config.yaml
dataset: "short read English sentences (LibriTTS-R)"
spec_augment: true
widths: [192]
Rows from block 10 of a small sound classifier, named by matrix and row number. Each number is 128 + 24 x the weight over its row's rms, rounded and kept within 0 to 255. All counts start at 0. Numbers have three digits each. After the name is the row's rms in percent of the matrix's.
After each channel's rows are labels from the 100 clips, of 14848, where the channel reaches its highest value: "strongest on" is what is common among them. Only what is clearly more common there than usual is listed. The data: short read English sentences (LibriTTS-R). In brackets: how many of the 100.
# conv: width-5 conv, dilation 3 (model.blocks.10.conv.weight, 192x192x5, each kernel summed), inputs 96-143

conv.31 107:132144166155140149081165157135101125132120132148150113129141133159105142116153142167127137130147114169084132156113159131172109163135159139157104
strongest on: voice: male (98)

conv.143 084:142089098137104141153085042144105161123126101127132159110124118089114085143140127094102132103098160130148119141162078151096097143119120078118147
strongest on: voice: female (100)

conv.84 076:132107107150100151142095096149108155135132087149130104118133127096142086131139150108136126085082152118135142144147076157103089173123155092131116
strongest on: voice: female (100)

conv.94 098:125104095133091139124064070135091127127146094143115121108130131092110103138133143073139126098081139089120145127140060136095089139117137081136134
strongest on: voice: female (100)

conv.149 074:162171173147166111116163161128150135137124166117128092157143132150151152120147140171140136150164120157127136143097161128169155151145129156168093
strongest on: voice: male (98)

conv.188 132:100062097142081135130081089145107145126132093133130117118117113103120102131143134085128132106075146090125125145151060149092097148124129057109121
strongest on: voice: female (100)

conv.113 091:134105083120124111140083072129136132108127126099140155133103116093135106140127119085089135128123133126140118130150099126086126136135113100118145
strongest on: voice: female (100)

conv.176 092:167131125139122109146121101147119155077134134102126147139086084136124140147135117128077123130126157157147111134169115149127114131142123137134143
strongest on: voice: female (94)

conv.90 093:091108164148132138098167153134123115148130116117166127137150144161124118110148149164145165126129102165100145157106154120164138174149169121115111
strongest on: voice: male (98)

conv.23 099:089080121129103112108109096130108129114098103106156107133151135119114100122129125124118150120103123128111104132120090130125119157145173058089089
strongest on: voice: male (96)

conv.183 098:126128151111100116082145140102067098123094100116109110097112114140077120106111084150128116093105104150078099112137125099153070119090144131110105
strongest on: voice: male (92)

conv.22 082:112120138105126133130154134095131111096091129132151088155092110155137116100111105146089150114132096149134089113088136099144127109158133126116094
strongest on: voice: male (99)

conv.48 083:144132090124151148132095086132156138078104151133149131142087101127140133127134116095086158153137126106134096136135116135099162129151105106141120
strongest on: voice: male (98)

conv.179 081:154139101068148152139095096087140097130110138144121151107110127106118117113080103093126132129138092099136109088130120088098139098116127121147139
strongest on: voice: female (95)

conv.164 094:151126105144133099147096091170116161124172139106130160132143137111122112171140167100130124122132170138144162145172101162102117134139122113122159
strongest on: voice: female (100)

conv.67 106:127105097138095147136069085140106145119128094152120115107117113095118100132132134076131129098077142084136129137135059144094096149110133090139118
strongest on: voice: female (100)

conv.19 090:143126125111112092132118098126089122136157112107074152097152157106104100154108128123134071087110138153132144104166106123128079096094131128113158
strongest on: voice: female (100)

conv.96 087:124117125090095154105108133107077085139142108157098134104132134102081100134080123104143124109083111115099136083146089092123093095113137126134141
strongest on: voice: female (100)

conv.49 088:154150137164161120132142129145153148101112165107149100169111104146150168123157127144095148160165138140138118155121150149141156151157135138152100
strongest on: voice: male (99)

conv.15 132:077095135126102115118131133109118123093085108114151102143112109136132116102130106135089156122109111132122087131102123115137125133144135099092079
strongest on: voice: male (100)

conv.12 107:097104113126116106120118119095125108104084115094146083146124125129129122093127105124097158126119095116122095133088125099116134143144151106110069
strongest on: voice: male (98)

conv.56 098:147139092115157137128095093116153124078104150113153139139100110122138125117123110092074158146143114102132093124126125122096154115147107117149131
strongest on: voice: male (97)

conv.116 085:148097108147108141161094071180112173112148106137127159113116108096123097166148147102106127108105182135158134150169086176100097156120117095121161
strongest on: voice: female (100)

conv.5 090:134135132099123108118135129085111088108080120095120103120105100132112130092100077136119131114122090134118086108120130082132105114113137137117093
strongest on: voice: female (97)

conv.174 075:143108105152123158141095077160110163141155124155143161123139127108122108139159163100119130115124168127143143154169103167106100156132143097120156
strongest on: voice: female (100)

conv.68 063:108077140155115126133116111156099171103123112133165113122098087128128114140151139126100159103093162141127112153151074176137084167139136060094118
strongest on: voice: female (99)

conv.133 098:165139104131120091154103082143115152110148119076124148124118124116124115151133136113105117114124154135150137134161109143106110133126116134129154
strongest on: voice: female (100)

conv.131 094:115137165132130132097168163111114115092100115146148101121111113150108123117134103161075138103133107159103100144110155113166120148128137144121087
strongest on: voice: male (100)

conv.10 087:141126105061139146148105100083136098123114128141123146112110117114127117111080087099120134122126095105145107081136121084100127098113138122129141
strongest on: voice: female (94)

conv.175 123:129132111114139108122114119094142105088076137105137092146105106125129131097118096116096146141135098112124080118095126100116149117142117120135078
strongest on: voice: male (96)

conv.79 098:115100088136103145127074087118119134134117094144131107115135137091136078107136137079134133101088121096126137143100076132087103150122149087130108
strongest on: voice: female (100)

conv.127 094:142136089121152135134091091113159127074102150114160137144096104123142128117126110095075163149144117095135096131118126120093159123156110117138125
strongest on: voice: male (99)

conv.158 106:109117118120119103114118125085121106106081120097137082146121119124130128086121100122107147128123088114116091121081123092116128129141134115110073
strongest on: voice: male (98)

conv.184 082:113115140101123131132151137099124111101089122128147100152092107155137120101108095147090145106129098146135086114093139104145119102157134124115103
strongest on: voice: male (100)

conv.134 076:097088134163101126150138120179139174089155109118140126128114112138150130154153161140093153115111165137160147148144115181150104162135122077101123
strongest on: voice: female (88)

conv.132 057:149124095153128126102106079150104156125141133109112093125146154092109098132146129105137112115114154110105141141146080157100122156133133083149106
strongest on: voice: male (93)

conv.7 076:148134135165131118103125101161120149096133141135131092131115094144113160141152134130093148135137148139100119155140125161135134166131156123143107
strongest on: voice: male (94)

conv.47 075:117087129154113129120101069152108154099115115128173109125102085136127133133155125120100164119113153140123107159149086165132093150142141074103110
strongest on: voice: female (97)

conv.102 119:124125139101108132094139134088083094130089113140115099113106101141091133100102079142124122110119092144093097101125129086139079106110136133123098
strongest on: voice: female (84)

conv.46 086:167126091133125106143079059133116141122136118094124152123128134089117088146130131082116134118111142127143130130151086135094114135130114105130147
strongest on: voice: female (100)

conv.120 079:167139128149111123158117115166108167077148114124120154130090079122129123161145133125073126117117172144157123144173105159114100143137112141139158
strongest on: voice: female (100)

conv.153 085:181155103117161124122100088129126132125135147102105158102129145107108117138127122107106096122152133145123127120154130132108125135096128137153148
strongest on: voice: female (100)

conv.123 108:118102097139093134135071087148110140122146091135115123110128126095123102146136161071139127095078144089133151137142066144095103149115140088117128
strongest on: voice: female (99)

conv.4 078:108080120147136139118098046143097143108101140135192118133118100148118145119151113130119168141137133149118095148131103148124100158152159059099109
strongest on: voice: female (99)

conv.159 082:138127111179133107123114095161127167112129137076154104163128119126141153138168146121108151146141159131125132158137122171114125162160136104132113
strongest on: voice: male (96)

conv.137 071:141120112121116091128105081105098112140109115072131131124146157124115115112123110113122120092125110144140108122121119105113071135124164120104118
strongest on: voice: female (100)

conv.35 101:160163171159162127125172174136151140134130156132144114147135130144143155132156148164120132142165132152131142158110184141172153157149127166163111
strongest on: voice: male (100)

conv.136 083:091075131143119126129125085141124132099119125107185131160143130153129132131144134145099170154121120164129116150122109138144141164180173057096112
strongest on: voice: male (92)

conv.8 104:122105098132096142136072074140105143127141092143114121098126125090115097140126142069136125092081145085134141127147059143092096146110139085129129
strongest on: voice: female (100)

conv.107 095:167152111124186162116112110123151126100095176153161122142115126144121158114134112111093159177170111121114094133115148125116162127153125126158107
strongest on: voice: male (93)

conv.91 101:120116098134132122129100107098144117102091130113157078152120122121138122094139118103092164140127101098130101143084124105102151153155126108131068
strongest on: voice: male (82)

conv.88 086:142105104140105124156091082172113168124152107113117161109133131094119100166136163099123122104110176137153142142169088166106100142114126102107162
strongest on: voice: female (100)

conv.64 120:116090100129090138136070086137105142122130091143117123102118117087117093136128132079131123095069143094133131130136049141098097141112132085125125
strongest on: voice: female (100)

conv.3 046:143151110092134137131105121107120078142162141130129131132134125124094162135095130102150147132132088082119156076144148093109111117134152187122140
strongest on: voice: female (99)

conv.92 111:119105099137092126134067085141109140117142094125109122108123125087121096143129151068136120098077140087133143133135060138094105148112135095118127
strongest on: voice: female (100)

conv.73 092:104104119136122111109102092121120122104108122111161118154164138129124127110141126124097161140126109138116117146104119122129140173151177089109093
strongest on: voice: male (88)

conv.20 080:128118085119134145134084077113152131101102136138135091141083100122135134113121105088103148139120119097134097126131105122086143133140113098132099
strongest on: voice: male (93)

conv.63 085:152137126167149085112129124144138153101121152067142087152137111136126152130157115134111142154138147140111114150133126158129144147149131119145090
strongest on: voice: male (99)

conv.171 070:143114119141161157112127095127139138130116152145190144148156167155128140118157148124121176154159113147116127159086125133132150171160152079121126
strongest on: voice: male (94)

conv.178 115:098116147147085134082140137124067127131113077142127113102133132140087126119143119143122125079109119148088121147121136122153072164110154120124101
strongest on: voice: male (76)

conv.155 097:137121109139119106142103111159122158137163117097124163120152149110128105166136181107144118108124160137139162140158115155111114133126130115103166
strongest on: voice: female (100)

conv.148 163:069060094140102134144085089133123143115115108126140120125117117106135111128142128100121138121093132104141118144120076140093119153133132070082115
strongest on: voice: female (99)

conv.167 096:171151135136133090145132119154103155091139136088115145129104098135113137151132117136093118128137167158143119127176125150135102129129122155145147
strongest on: voice: female (87)

conv.190 106:100062089132123147140086088121129143133114106149133126121136131094142087110135118100142136109093127113136120141113074140091115140129142046109124
strongest on: voice: female (100)

conv.139 140:071077128132100109125122118118129130100087106106155112147113110131138112112139114126101163125107114124127092141103115121131126139149127080087088
strongest on: voice: male (99)

conv.115 090:100115140108117130137146138082128105103073116131151103155111112148143112081121091144096148104116086140136086122067119095142124117157153119102103
strongest on: voice: male (99)

conv.27 091:120098095130091144113075075134093131139148098146110121106137136099112101140127142082153129094079138095112149124147060136097088130112147080136133
strongest on: voice: female (100)

conv.114 093:154148093120162145128093092117157128089103155129151144140104113126138131122124116096081154150143116094130099125125125122095163117147107117154134
strongest on: voice: male (98)

conv.181 112:087106134150072117102130127124083129136122063104127110116147152131116120121143123134127132079094114142105131148124119120141088165115175110106101
strongest on: voice: male (97)

conv.124 134:072067127134100108115118108110123124103085109106158118152127120131135117108139109125102167126106110125120097142108108117127130145149140069092096
strongest on: voice: male (99)

conv.112 107:121121126103128132121130117093134107090081123118143103143092103140128124100109092123096145125121100130124070108107122100127137101145127117128101
strongest on: voice: male (100)

conv.117 082:161109093131113091145080041128107142130139113087127154121136142096109099139131130094124132107109139132148134128154088128094100135127134097121149
strongest on: voice: female (100)

conv.161 092:128122115088106118104104108098104090150145103130088139114156161100111090127085136101159119106090098103108153091130090085111107102106135121120145
strongest on: voice: female (100)

conv.2 083:153176147167153155121155162157109158152153152138140126144139139135120142111166160148141118138155160151122166161158155162145121146133129170135135
strongest on: voice: female (97)

conv.71 085:180150108114145106127103091127123130128138133097096152112133143107111117138115112110113092116137136142130128113156113127103111117101128138151152
strongest on: voice: female (100)

conv.1 111:120105109176138150119099071149131145120124145158176126147131117136120152137180141115112171153141138129118125181126125154114136177161157098116117
strongest on: voice: female (100)

conv.160 076:112113134150126138120136089145089133169151131122152152137179174150108151154150163147164145128131139156112159145161122133142093160129165086106151
strongest on: voice: female (100)

conv.6 080:154125129174094126129111118170088171124142094136124126118104092106114109147168122125118127099080176129119120164196079179124077159127121130116140
strongest on: voice: female (100)

conv.180 101:124097094127097141138070073143104137125148095141112132104124126091118097143124143075132124090080148094136140125157059144096089138110139080131140
strongest on: voice: female (100)

conv.163 059:173160122166124141144115127154103160116146120147118108118113110089126116138159127116119104102113167121135129154182093165114097144121124140146128
strongest on: voice: female (99)

conv.168 085:176144118125149094138116090129123137108131151078114140134114118124121131137125110126088117135141140154136123123159123135122114127125125140146138
strongest on: voice: female (100)

conv.50 092:124098109107093159099084077118086093156142106160121133115139145105105104126103131087152140112083118096101148103145070109114101108116148083136140
strongest on: voice: female (100)

conv.151 082:103129155114133130142167154097137114103080125137166098151104118158155125094125106157093153104143092156151088132076160109158124131161131134107094
strongest on: voice: male (100)

conv.185 136:132130118112138122119119120092134107099070143113138092143103106133126131092115091116100142140133097115118076116088124101118145113140121120133078
strongest on: voice: male (96)

conv.28 078:121137124140120125141139145149100136162171122111136156127164173113125114152137167126168153117118147097133175138158125134122116148122126123115165
strongest on: voice: female (100)

conv.98 066:115104124113095133116115097119078112152153107116117150120168162126117108128105133111169141098088122121108153108155086114122080109115159095112151
strongest on: voice: female (100)

conv.177 086:141090095139102108151088050141111153122126103103138154118126136102121091140144129095109135109095150134147125142148083143094103145132117077099146
strongest on: voice: female (100)

conv.106 104:163149108141161159142114113167150162131153149146133161108139148128128117162142163110117125138151162119141147143149138161115152145123137126152153
strongest on: voice: male (78)

conv.25 066:120103108137099124113107099152118148118124095095113104121154152076116073137142142110136115111076142117114125138121072153118129150116125080129096
strongest on: voice: male (93)

conv.104 078:144088091144131153132069038141103146134107140151140107114134122097102130114149108101128115141124145130128111144152093146099108150128163085100110
strongest on: voice: female (100)

conv.97 093:151139091143174161124094074138155140124120163159168164140138142135135137132151148092113170161162123103125129156115137142098159155159129106147139
strongest on: voice: male (93)

conv.100 101:119106089135098130132063078137103130122144098132118125114128132087118101141130152068139126096080133082128149134134065134088107138120136090130130
strongest on: voice: female (100)

conv.141 075:105098103128083117110098095134106131127120086110101096108151138077115071129125125104148108101073137102106122121128065136097110131105131090115097
strongest on: voice: male (96)

conv.191 094:147139084125160144130089087118158128089110154130153152138110117125141128125128121088077156149144116093134099130126126127089163122149105111149132
strongest on: voice: male (98)

conv.72 081:156157120177142134139120119148116166154157140130159141164158155133138145125181167125142138132159154134141171174145140166121122162161146152108146
strongest on: voice: female (99)

conv.30 090:122135125141115116138142152148102131165166122098135154135174181116119105149144163131169148113117146112129171145152123135126118150131133133105158
strongest on: voice: female (100)

conv.26 077:122115086137122109137073077143115137136155116097120131118149150092123103144133163078157137100104142089136163137145083137085117154124134089122140
strongest on: voice: female (99)

conv.146 107:164162162161158110116163160138151145136141150127141117145154145148140156135156152164126126150160134153125150158122172144166155161141151157166115
strongest on: voice: male (99)

conv.83 109:122101091134097142138063061142108141125143098141117131106121125091120099140126143073133130098083145088137141129148052144092100141114133077130134
strongest on: voice: female (100)

conv.121 089:111108129106115110115126114095126103094088119106152099147114119147118115101113098128085145121115097140116093111096115100133121108146154104109095
strongest on: voice: male (99)

conv.44 099:120093103144085155143080086140104147126136090154130109119110108092124100137140139077133141102075150078137131141140067145098100151119119086125123
strongest on: voice: female (100)

conv.29 128:106085095135078127134068084140110135116132089117123120113119119100119104137133148074127127103074140085131133138127059137096104146118138075107123
strongest on: voice: female (100)

conv.110 081:166140126124136086133121099135114142114139137076096150128119123129115130144122116133098103121140139166135125113165124139129110118115139138132146
strongest on: voice: female (100)

conv.37 082:106132117135113117135134143144101125163168113108127154128164185116119118147133163116161140113115147091131174136155116127116110140119123117110157
strongest on: voice: female (100)

conv.81 117:125132112115139114119119125092136105090075137106139091146105113129127131093118094120099147139134094109118077123091128099113146122142117125132077
strongest on: voice: male (97)

conv.33 153:106091088142100144130061070131125136134125108140129122125131134097133097129138145063135133117090130082131130143117062134086123145127133076131124
strongest on: voice: female (100)

conv.39 109:118100108176137142117100064148130145119117147154183123147132120139118154132178139117116176161147135127114121180123129148116138174166158092114113
strongest on: voice: female (92)

conv.18 166:070052091139105133147088094131128145120115106124137123127126128104138105114139124094120135120100128108148122146101093138095122146132119064091118
strongest on: voice: female (95)

conv.77 076:153135138171112121144133141180096166115165114127126140126103101114120126170164147139114111103106191144138143157215107180140090151119111142117161
strongest on: voice: female (97)

conv.152 116:113087099134086147138074082135104142125133090147126119116114115095122097133131131075130130099075142076130125135142068137093098144120121083120122
strongest on: voice: female (100)

conv.157 068:158138093142171163106088073114147128113106160135177132144131143147123145117145130094103175156159102111113112151092132125099149155167137113160107
strongest on: voice: male (98)

conv.138 079:159139122161147089121117108156138151101129150065126095151130116118144145143155138127103124149143157137123129148142123162121148151138123124149108
strongest on: voice: male (98)

conv.0 097:160134125177154124114118101154125144119132155127159114128138116146108164141170144131107145154156142146117134171126145157131139175151168132151114
strongest on: voice: male (87)

conv.69 096:131126132083118132131141131071116087129095114136123106125110115137114128101082069141130129111117087132127097088116134075130108094122147132125106
strongest on: voice: female (98)

conv.78 110:123102092134093139134067081138107138121137094136116121103122119089116097140128138070133124095076144088132136131146055140095098147112134084131128
strongest on: voice: female (100)

conv.125 087:134144154152155156119166147146127147135135151153169133144158160159126146138156152161133156146163133168127143161120164149164132160156167135138126
strongest on: voice: male (95)

conv.170 078:129099098125094131109077073138084116152159107135121133123146147113106118145124157087154143105082135096106164119157061128102094137126149076127146
strongest on: voice: female (100)

conv.87 076:147131092120112157149069084126113130125135122158110115120097106076122109138109123066132127119103135073140127108149084125090116129121122117140129
strongest on: voice: female (100)

conv.128 105:120146141154145158108135141139118131173156146145132149147149146129129134143151162125187130141150135121109162148141143134135138134141119143151159
strongest on: voice: female (100)

conv.11 087:137131130104148150117137113107142111095087147129152108150094107150127141113115095131083146136150106147125075112111141109140140102161143118144109
strongest on: voice: male (99)

conv.169 123:109116142122121107098139134105117111091072125109141096141109100137116124100127085143100145128119108137100072125102123107146127118141133114108090
strongest on: voice: male (100)

conv.43 139:072054104133110137149095094117127139123111104128135124119124127092134093110137119097117138112103123108148113144097087133100116148128124068097118
strongest on: voice: female (100)

conv.140 070:137119106163144168133100079146109154151125144151154131136152149115128130103168153102123132129138141121135124163135112159111107161138158104116127
strongest on: voice: female (100)

conv.182 087:112089087132127150134082090119119138138109117152138112119135139097140089099134124093144138105114125116140122138111088134090102146121151076118108
strongest on: voice: female (100)

conv.145 076:092110148110115130156162145093147111100101112132153111160102111148161108114116099150086142098128101149164086123099138101152132117161156126105112
strongest on: voice: male (98)

conv.58 078:180150110120148105119103088128118134130133136099103150105134148112106120135121118112108095121140136145121124123157119131107115130100125136150147
strongest on: voice: female (100)

conv.109 083:168141120128114154077111099124059121128135115155116116103136136121048121117123114128133104116120134143072135112154102131116072124111139130135125
strongest on: voice: female (100)

conv.38 092:104132175143121139104180165125117127117123109143149116120138134161120123124145136176102135096132112180112123156113165125177112166128172139118100
strongest on: voice: male (100)

conv.105 145:086102135121115108112134139104125111094073119110153099146110100135128127096127097136095157135120102130115081130091128108138130125146123105097078
strongest on: voice: male (100)

conv.55 136:115132141107112056098136140085087078116108109079112112117125130130113124099105106138115124099119078137105114111095132075138089112110131134108106
strongest on: voice: male (100)

conv.86 089:148139111088125147135107119075133082129102126146104095115105112110118122089086081105129125122117087098133103083100126072111122106103136149144095
strongest on: voice: female (100)

conv.21 131:099083096133082133129065072131105132116131090127121123113119119096117097131131135070128125102075130074128133134128067133096099145115130076115121
strongest on: voice: female (100)

conv.108 151:107114127119116105117125127096126110102072122098134083141108105131127133085120091127107144131118099124120083119084123101125132117138128116113069
strongest on: voice: male (99)

conv.122 086:150130129161146134116110084163124154096124152150121107114104087150109183140151124128093137149148148140118112147140136155133132150116147126135109
strongest on: voice: male (81)

conv.74 081:169118096134130137156077040148118154121141123131128161118120115091120102151135130090102115118122158129157120132172094149095110142122118108131159
strongest on: voice: female (100)

conv.14 086:144128089115156122141086083113155128112110154099151144136121136096138113117121120087093146148150117114144104133116120118087150142137113107132121
strongest on: voice: male (98)

conv.70 081:165145128128110115179118122169110171081153106131103162124085081123138119168129129126087110102114180148167124131190117162118106121122108150124172
strongest on: voice: female (100)

conv.62 084:103108142112118136152151132095129120103087111127161117155091110172146128098119100146093158101122102149153092120088129108140122108170153116109122
strongest on: voice: male (98)

conv.66 169:104071092135097137133070085128117140126118101138127118115123123094124096123133132081124129110082129090134122138111054136091110142121127063116116
strongest on: voice: female (100)

conv.52 102:143144179143136130088179176120121135137108128121128112103152154145111117117141128173127116106141120162099124149108168129173123166102166148146095
strongest on: voice: male (100)

conv.89 079:104099105127084118110072088134084124125139094132095110111125118097105103130120136084141128093068135098106136120141065130104089130111130084127130
strongest on: voice: female (100)