{"input": "mfcc", "spec_augment": true, "win_length": 400, "norm": "batchnorm", "loss": "cross_entropy", "init": "torch_default", "learning_rate": 0.0027, "eps": 1e-08, "epochs": 149.4, "lr_schedule": "poly", "weight_decay": 0.04}
Rows from block 2 of a small sound classifier, named by matrix and row number. Each number is 50 + 10 x the weight over its row's rms, rounded and kept within 0 to 99. All counts start at 0. After the name is the row's rms in percent of the matrix's.
After each channel's rows are labels from the 100 clips, of 14848, where the channel reaches its highest value: "responds to" is what is common among them. Only what is clearly more common there than usual is listed. The data: short read English sentences (LibriTTS-R).
# conv: width-5 conv, dilation 2 (model.blocks.2.conv.weight, 192x192x5, each kernel summed), inputs 0-191

conv.91 092:58 39 41 66 56 40 31 55 42 37 53 51 28 53 58 43 58 55 52 36 53 50 25 43 41 55 43 53 54 38 40 44 44 63 56 60 41 64 56 50 30 32 41 54 41 55 41 53 33 44 61 34 57 60 47 33 40 54 41 41 56 39 41 65 37 50 41 46 44 53 46 60 52 58 60 52 63 54 44 35 65 39 30 40 35 44 58 45 58 56 34 41 58 49 57 38 46 59 57 43 62 57 46 37 42 58 48 34 43 39 59 61 50 34 57 39 46 48 53 30 62 55 61 43 37 38 38 57 57 61 36 41 38 36 54 45 57 58 27 48 49 33 48 41 54 55 34 49 53 56 54 46 52 55 55 33 50 59 43 24 59 60 31 54 46 54 50 45 55 45 27 47 32 48 58 48 43 65 36 58 37 56 48 53 47 42 49 57 40 35 55 55
responds to: voice: male

conv.181 092:59 38 29 42 39 64 26 48 53 50 50 49 51 42 60 54 55 56 67 46 54 36 54 29 53 46 43 68 34 52 50 45 44 44 60 37 36 43 59 26 51 50 46 53 46 52 45 49 51 61 49 48 52 23 46 56 60 52 37 57 62 45 60 29 62 12 43 48 50 57 58 32 44 54 46 42 39 50 39 48 66 42 63 48 49 43 51 47 68 47 47 52 57 51 64 59 57 37 48 56 37 47 46 51 40 60 47 58 50 54 54 43 26 52 44 44 56 59 42 50 49 49 47 59 49 52 54 50 58 37 48 31 60 52 44 48 57 50 50 42 41 50 56 49 48 44 39 33 61 56 42 22 41 46 46 53 42 53 39 66 53 51 60 50 56 42 55 56 64 25 49 35 58 18 40 41 66 41 41 54 57 55 44 45 41 53 29 57 47 49 54 40
responds to: voice: female

conv.191 094:39 43 58 39 59 24 62 34 38 46 53 42 41 56 46 51 46 47 42 51 45 39 34 76 32 53 47 36 51 54 50 54 51 32 36 43 58 33 43 68 52 44 36 47 46 50 40 37 44 49 73 51 49 67 38 46 38 45 60 50 53 44 40 62 43 76 55 53 54 44 47 62 47 48 50 50 48 45 46 59 40 53 34 48 57 38 53 55 33 39 38 41 45 39 45 41 44 55 53 46 61 48 40 36 45 46 44 43 38 44 49 48 49 50 31 39 43 39 57 53 71 52 44 56 62 44 45 39 50 49 52 72 41 40 54 48 48 41 39 39 30 53 42 43 36 51 51 57 41 21 48 66 49 54 40 40 68 48 46 47 44 41 52 40 48 37 52 46 39 67 42 59 48 71 68 45 21 46 32 47 39 40 58 51 59 44 41 46 58 48 36 52
responds to: voice: male

conv.112 072:40 67 62 63 54 56 65 56 58 48 49 60 56 54 50 43 39 53 46 48 44 59 58 73 53 64 54 66 44 50 50 48 66 66 38 55 68 48 55 61 53 52 63 63 61 63 53 43 59 48 55 59 55 55 55 57 50 50 75 43 49 55 68 44 35 62 59 62 44 58 45 52 53 50 50 47 65 47 67 44 54 60 62 56 47 66 59 61 60 30 49 54 50 39 51 37 67 40 56 50 29 50 47 38 67 57 55 62 50 53 46 71 53 44 64 62 48 40 42 43 56 65 46 54 38 73 52 57 44 37 53 64 61 64 56 51 42 32 63 58 47 49 47 58 45 51 63 46 52 69 41 61 39 38 61 60 55 42 68 54 46 47 70 49 43 49 50 35 42 52 61 54 49 61 33 44 76 41 58 55 49 60 67 47 48 46 69 57 65 51 71 65
responds to: voice: female

conv.100 102:33 60 69 46 58 53 58 65 61 59 26 51 59 47 43 58 35 38 42 51 36 44 60 54 59 53 54 53 58 34 65 51 63 44 34 58 36 57 42 50 49 63 57 45 52 50 52 40 56 58 38 43 41 42 68 58 47 57 71 41 51 54 42 23 55 58 60 59 60 42 57 44 27 60 52 52 44 61 61 61 41 56 43 52 62 60 43 63 57 26 60 55 40 38 44 58 58 52 42 56 15 40 53 57 59 42 55 47 56 33 42 54 43 45 54 48 57 59 59 48 41 46 35 61 63 62 54 50 40 43 62 55 45 59 47 57 43 28 59 47 50 42 60 62 43 36 54 37 40 51 61 48 67 22 42 57 48 43 58 44 54 31 44 59 35 39 53 61 42 39 56 50 41 43 67 52 40 59 58 43 54 57 55 46 54 50 49 43 57 48 64 55
responds to: voice: female

conv.109 122:57 30 46 43 49 51 54 43 52 33 45 54 40 61 59 32 58 54 52 34 56 48 32 51 52 60 33 44 47 41 36 39 43 61 55 36 44 38 59 59 42 38 35 57 43 55 45 53 42 34 63 42 58 57 39 52 37 38 45 40 63 41 37 57 35 48 42 42 37 60 31 47 57 44 48 40 61 46 33 37 49 35 32 36 40 35 62 55 49 57 31 54 60 46 61 36 43 45 58 36 53 60 38 35 38 57 41 40 35 41 60 52 55 40 47 38 38 46 41 43 66 56 60 35 35 36 35 41 62 53 36 49 44 39 60 35 61 58 39 41 52 36 32 35 55 60 40 58 59 55 38 54 39 48 63 45 57 53 37 38 38 60 44 46 43 54 35 45 58 59 34 55 37 54 51 45 62 44 53 61 37 48 42 60 39 37 52 58 41 38 53 44
responds to: voice: male

conv.7 091:57 35 55 44 38 53 57 54 49 41 40 43 37 66 61 46 61 45 50 37 62 49 31 39 50 62 32 46 43 34 45 41 38 59 54 45 39 51 61 50 36 48 46 63 53 59 48 64 49 39 52 44 63 48 54 46 42 51 44 33 54 49 47 53 51 39 44 45 47 66 41 42 57 42 43 38 60 41 24 41 44 28 36 47 39 44 63 50 47 68 48 54 62 45 62 51 39 43 61 41 54 65 40 51 41 63 41 44 50 51 57 38 60 38 51 47 49 43 46 48 53 60 70 49 34 30 50 41 59 51 48 41 56 47 62 49 59 66 38 45 50 36 48 44 59 63 35 63 58 42 45 46 50 45 72 40 43 48 41 30 42 69 57 37 37 56 42 37 62 57 32 45 36 41 47 41 65 49 62 65 43 35 31 65 40 51 58 62 26 36 45 45
responds to: voice: male

conv.156 105:51 55 50 50 43 36 37 43 38 39 50 28 42 53 50 49 52 39 33 55 55 64 36 70 35 50 56 53 50 75 48 47 44 57 51 51 60 41 47 38 48 52 48 46 59 47 38 48 59 47 39 71 49 63 53 49 40 44 37 69 51 53 50 67 54 45 55 59 48 49 43 49 52 38 47 47 60 48 49 51 43 51 26 51 49 55 52 63 41 56 52 42 52 27 53 52 49 41 48 37 67 50 52 54 54 51 57 47 44 30 53 36 44 75 41 49 44 39 49 70 39 48 51 52 57 48 47 47 58 67 51 77 50 48 53 46 56 60 46 63 48 75 45 41 48 53 51 49 51 23 41 34 45 66 58 44 30 46 56 42 37 59 53 45 64 50 42 40 50 55 36 36 61 40 61 37 51 42 48 52 34 35 75 53 54 47 72 49 72 72 43 54
responds to: voice: male

conv.178 079:53 35 38 77 56 41 32 67 49 45 54 45 42 47 52 44 57 48 49 26 49 50 40 44 47 53 49 50 51 46 46 22 36 66 51 64 42 64 54 45 26 43 51 49 38 49 57 46 31 49 56 36 50 48 62 30 46 60 40 47 55 50 44 49 39 46 33 41 46 46 51 47 43 56 61 59 58 65 45 38 56 33 40 47 36 42 54 38 57 52 37 43 56 40 54 46 36 60 55 65 53 53 56 37 39 57 59 49 47 36 57 67 42 37 52 40 52 65 34 30 56 49 57 34 34 36 45 80 53 51 45 43 39 42 48 48 53 54 42 57 55 36 47 48 51 52 24 41 49 56 56 43 40 57 50 41 45 51 41 23 62 57 29 65 49 48 54 59 50 36 37 40 34 40 46 54 49 65 36 56 45 53 60 48 46 48 45 51 47 41 59 59
responds to: voice: male

conv.73 104:56 39 48 55 43 63 50 55 56 46 37 51 38 58 57 50 55 50 57 40 53 42 42 33 57 55 32 52 49 21 44 43 34 50 53 50 25 56 57 49 29 48 45 53 49 53 55 60 43 43 57 28 55 42 57 44 56 55 43 21 58 48 41 46 53 38 39 46 47 60 51 41 52 49 55 46 46 46 29 45 40 26 52 52 44 46 56 41 53 61 50 59 59 48 60 55 45 44 54 43 46 57 40 55 43 56 40 55 52 61 55 50 54 23 39 49 51 47 44 32 60 52 62 49 33 31 53 46 59 37 49 28 54 51 52 52 56 59 45 57 38 23 48 48 59 55 34 56 55 56 46 49 50 35 60 42 43 50 44 33 48 62 55 45 25 54 46 46 58 50 45 43 26 47 42 51 66 46 54 57 55 49 23 58 43 55 46 57 18 26 50 47
responds to: voice: male

conv.124 089:54 34 53 50 35 63 52 56 68 48 38 46 52 59 59 55 56 48 56 37 58 45 52 33 65 54 30 41 48 29 47 38 30 55 53 45 27 56 56 44 39 54 46 55 67 56 63 61 63 44 48 39 58 38 60 60 56 56 46 32 56 56 52 42 59 39 38 39 45 63 55 37 49 45 48 49 49 45 23 42 41 24 59 54 46 39 55 49 45 62 56 69 57 51 61 65 34 46 53 54 49 57 45 60 38 58 50 66 56 69 53 46 53 32 44 47 56 59 42 48 49 52 60 48 30 30 59 57 57 41 54 35 54 49 55 52 56 59 51 63 42 29 53 47 59 54 29 55 54 49 48 45 45 38 67 51 43 51 38 41 47 60 58 45 28 52 47 54 61 49 49 47 35 42 38 52 66 44 59 57 55 39 29 60 40 58 54 58 28 31 53 42
responds to: voice: male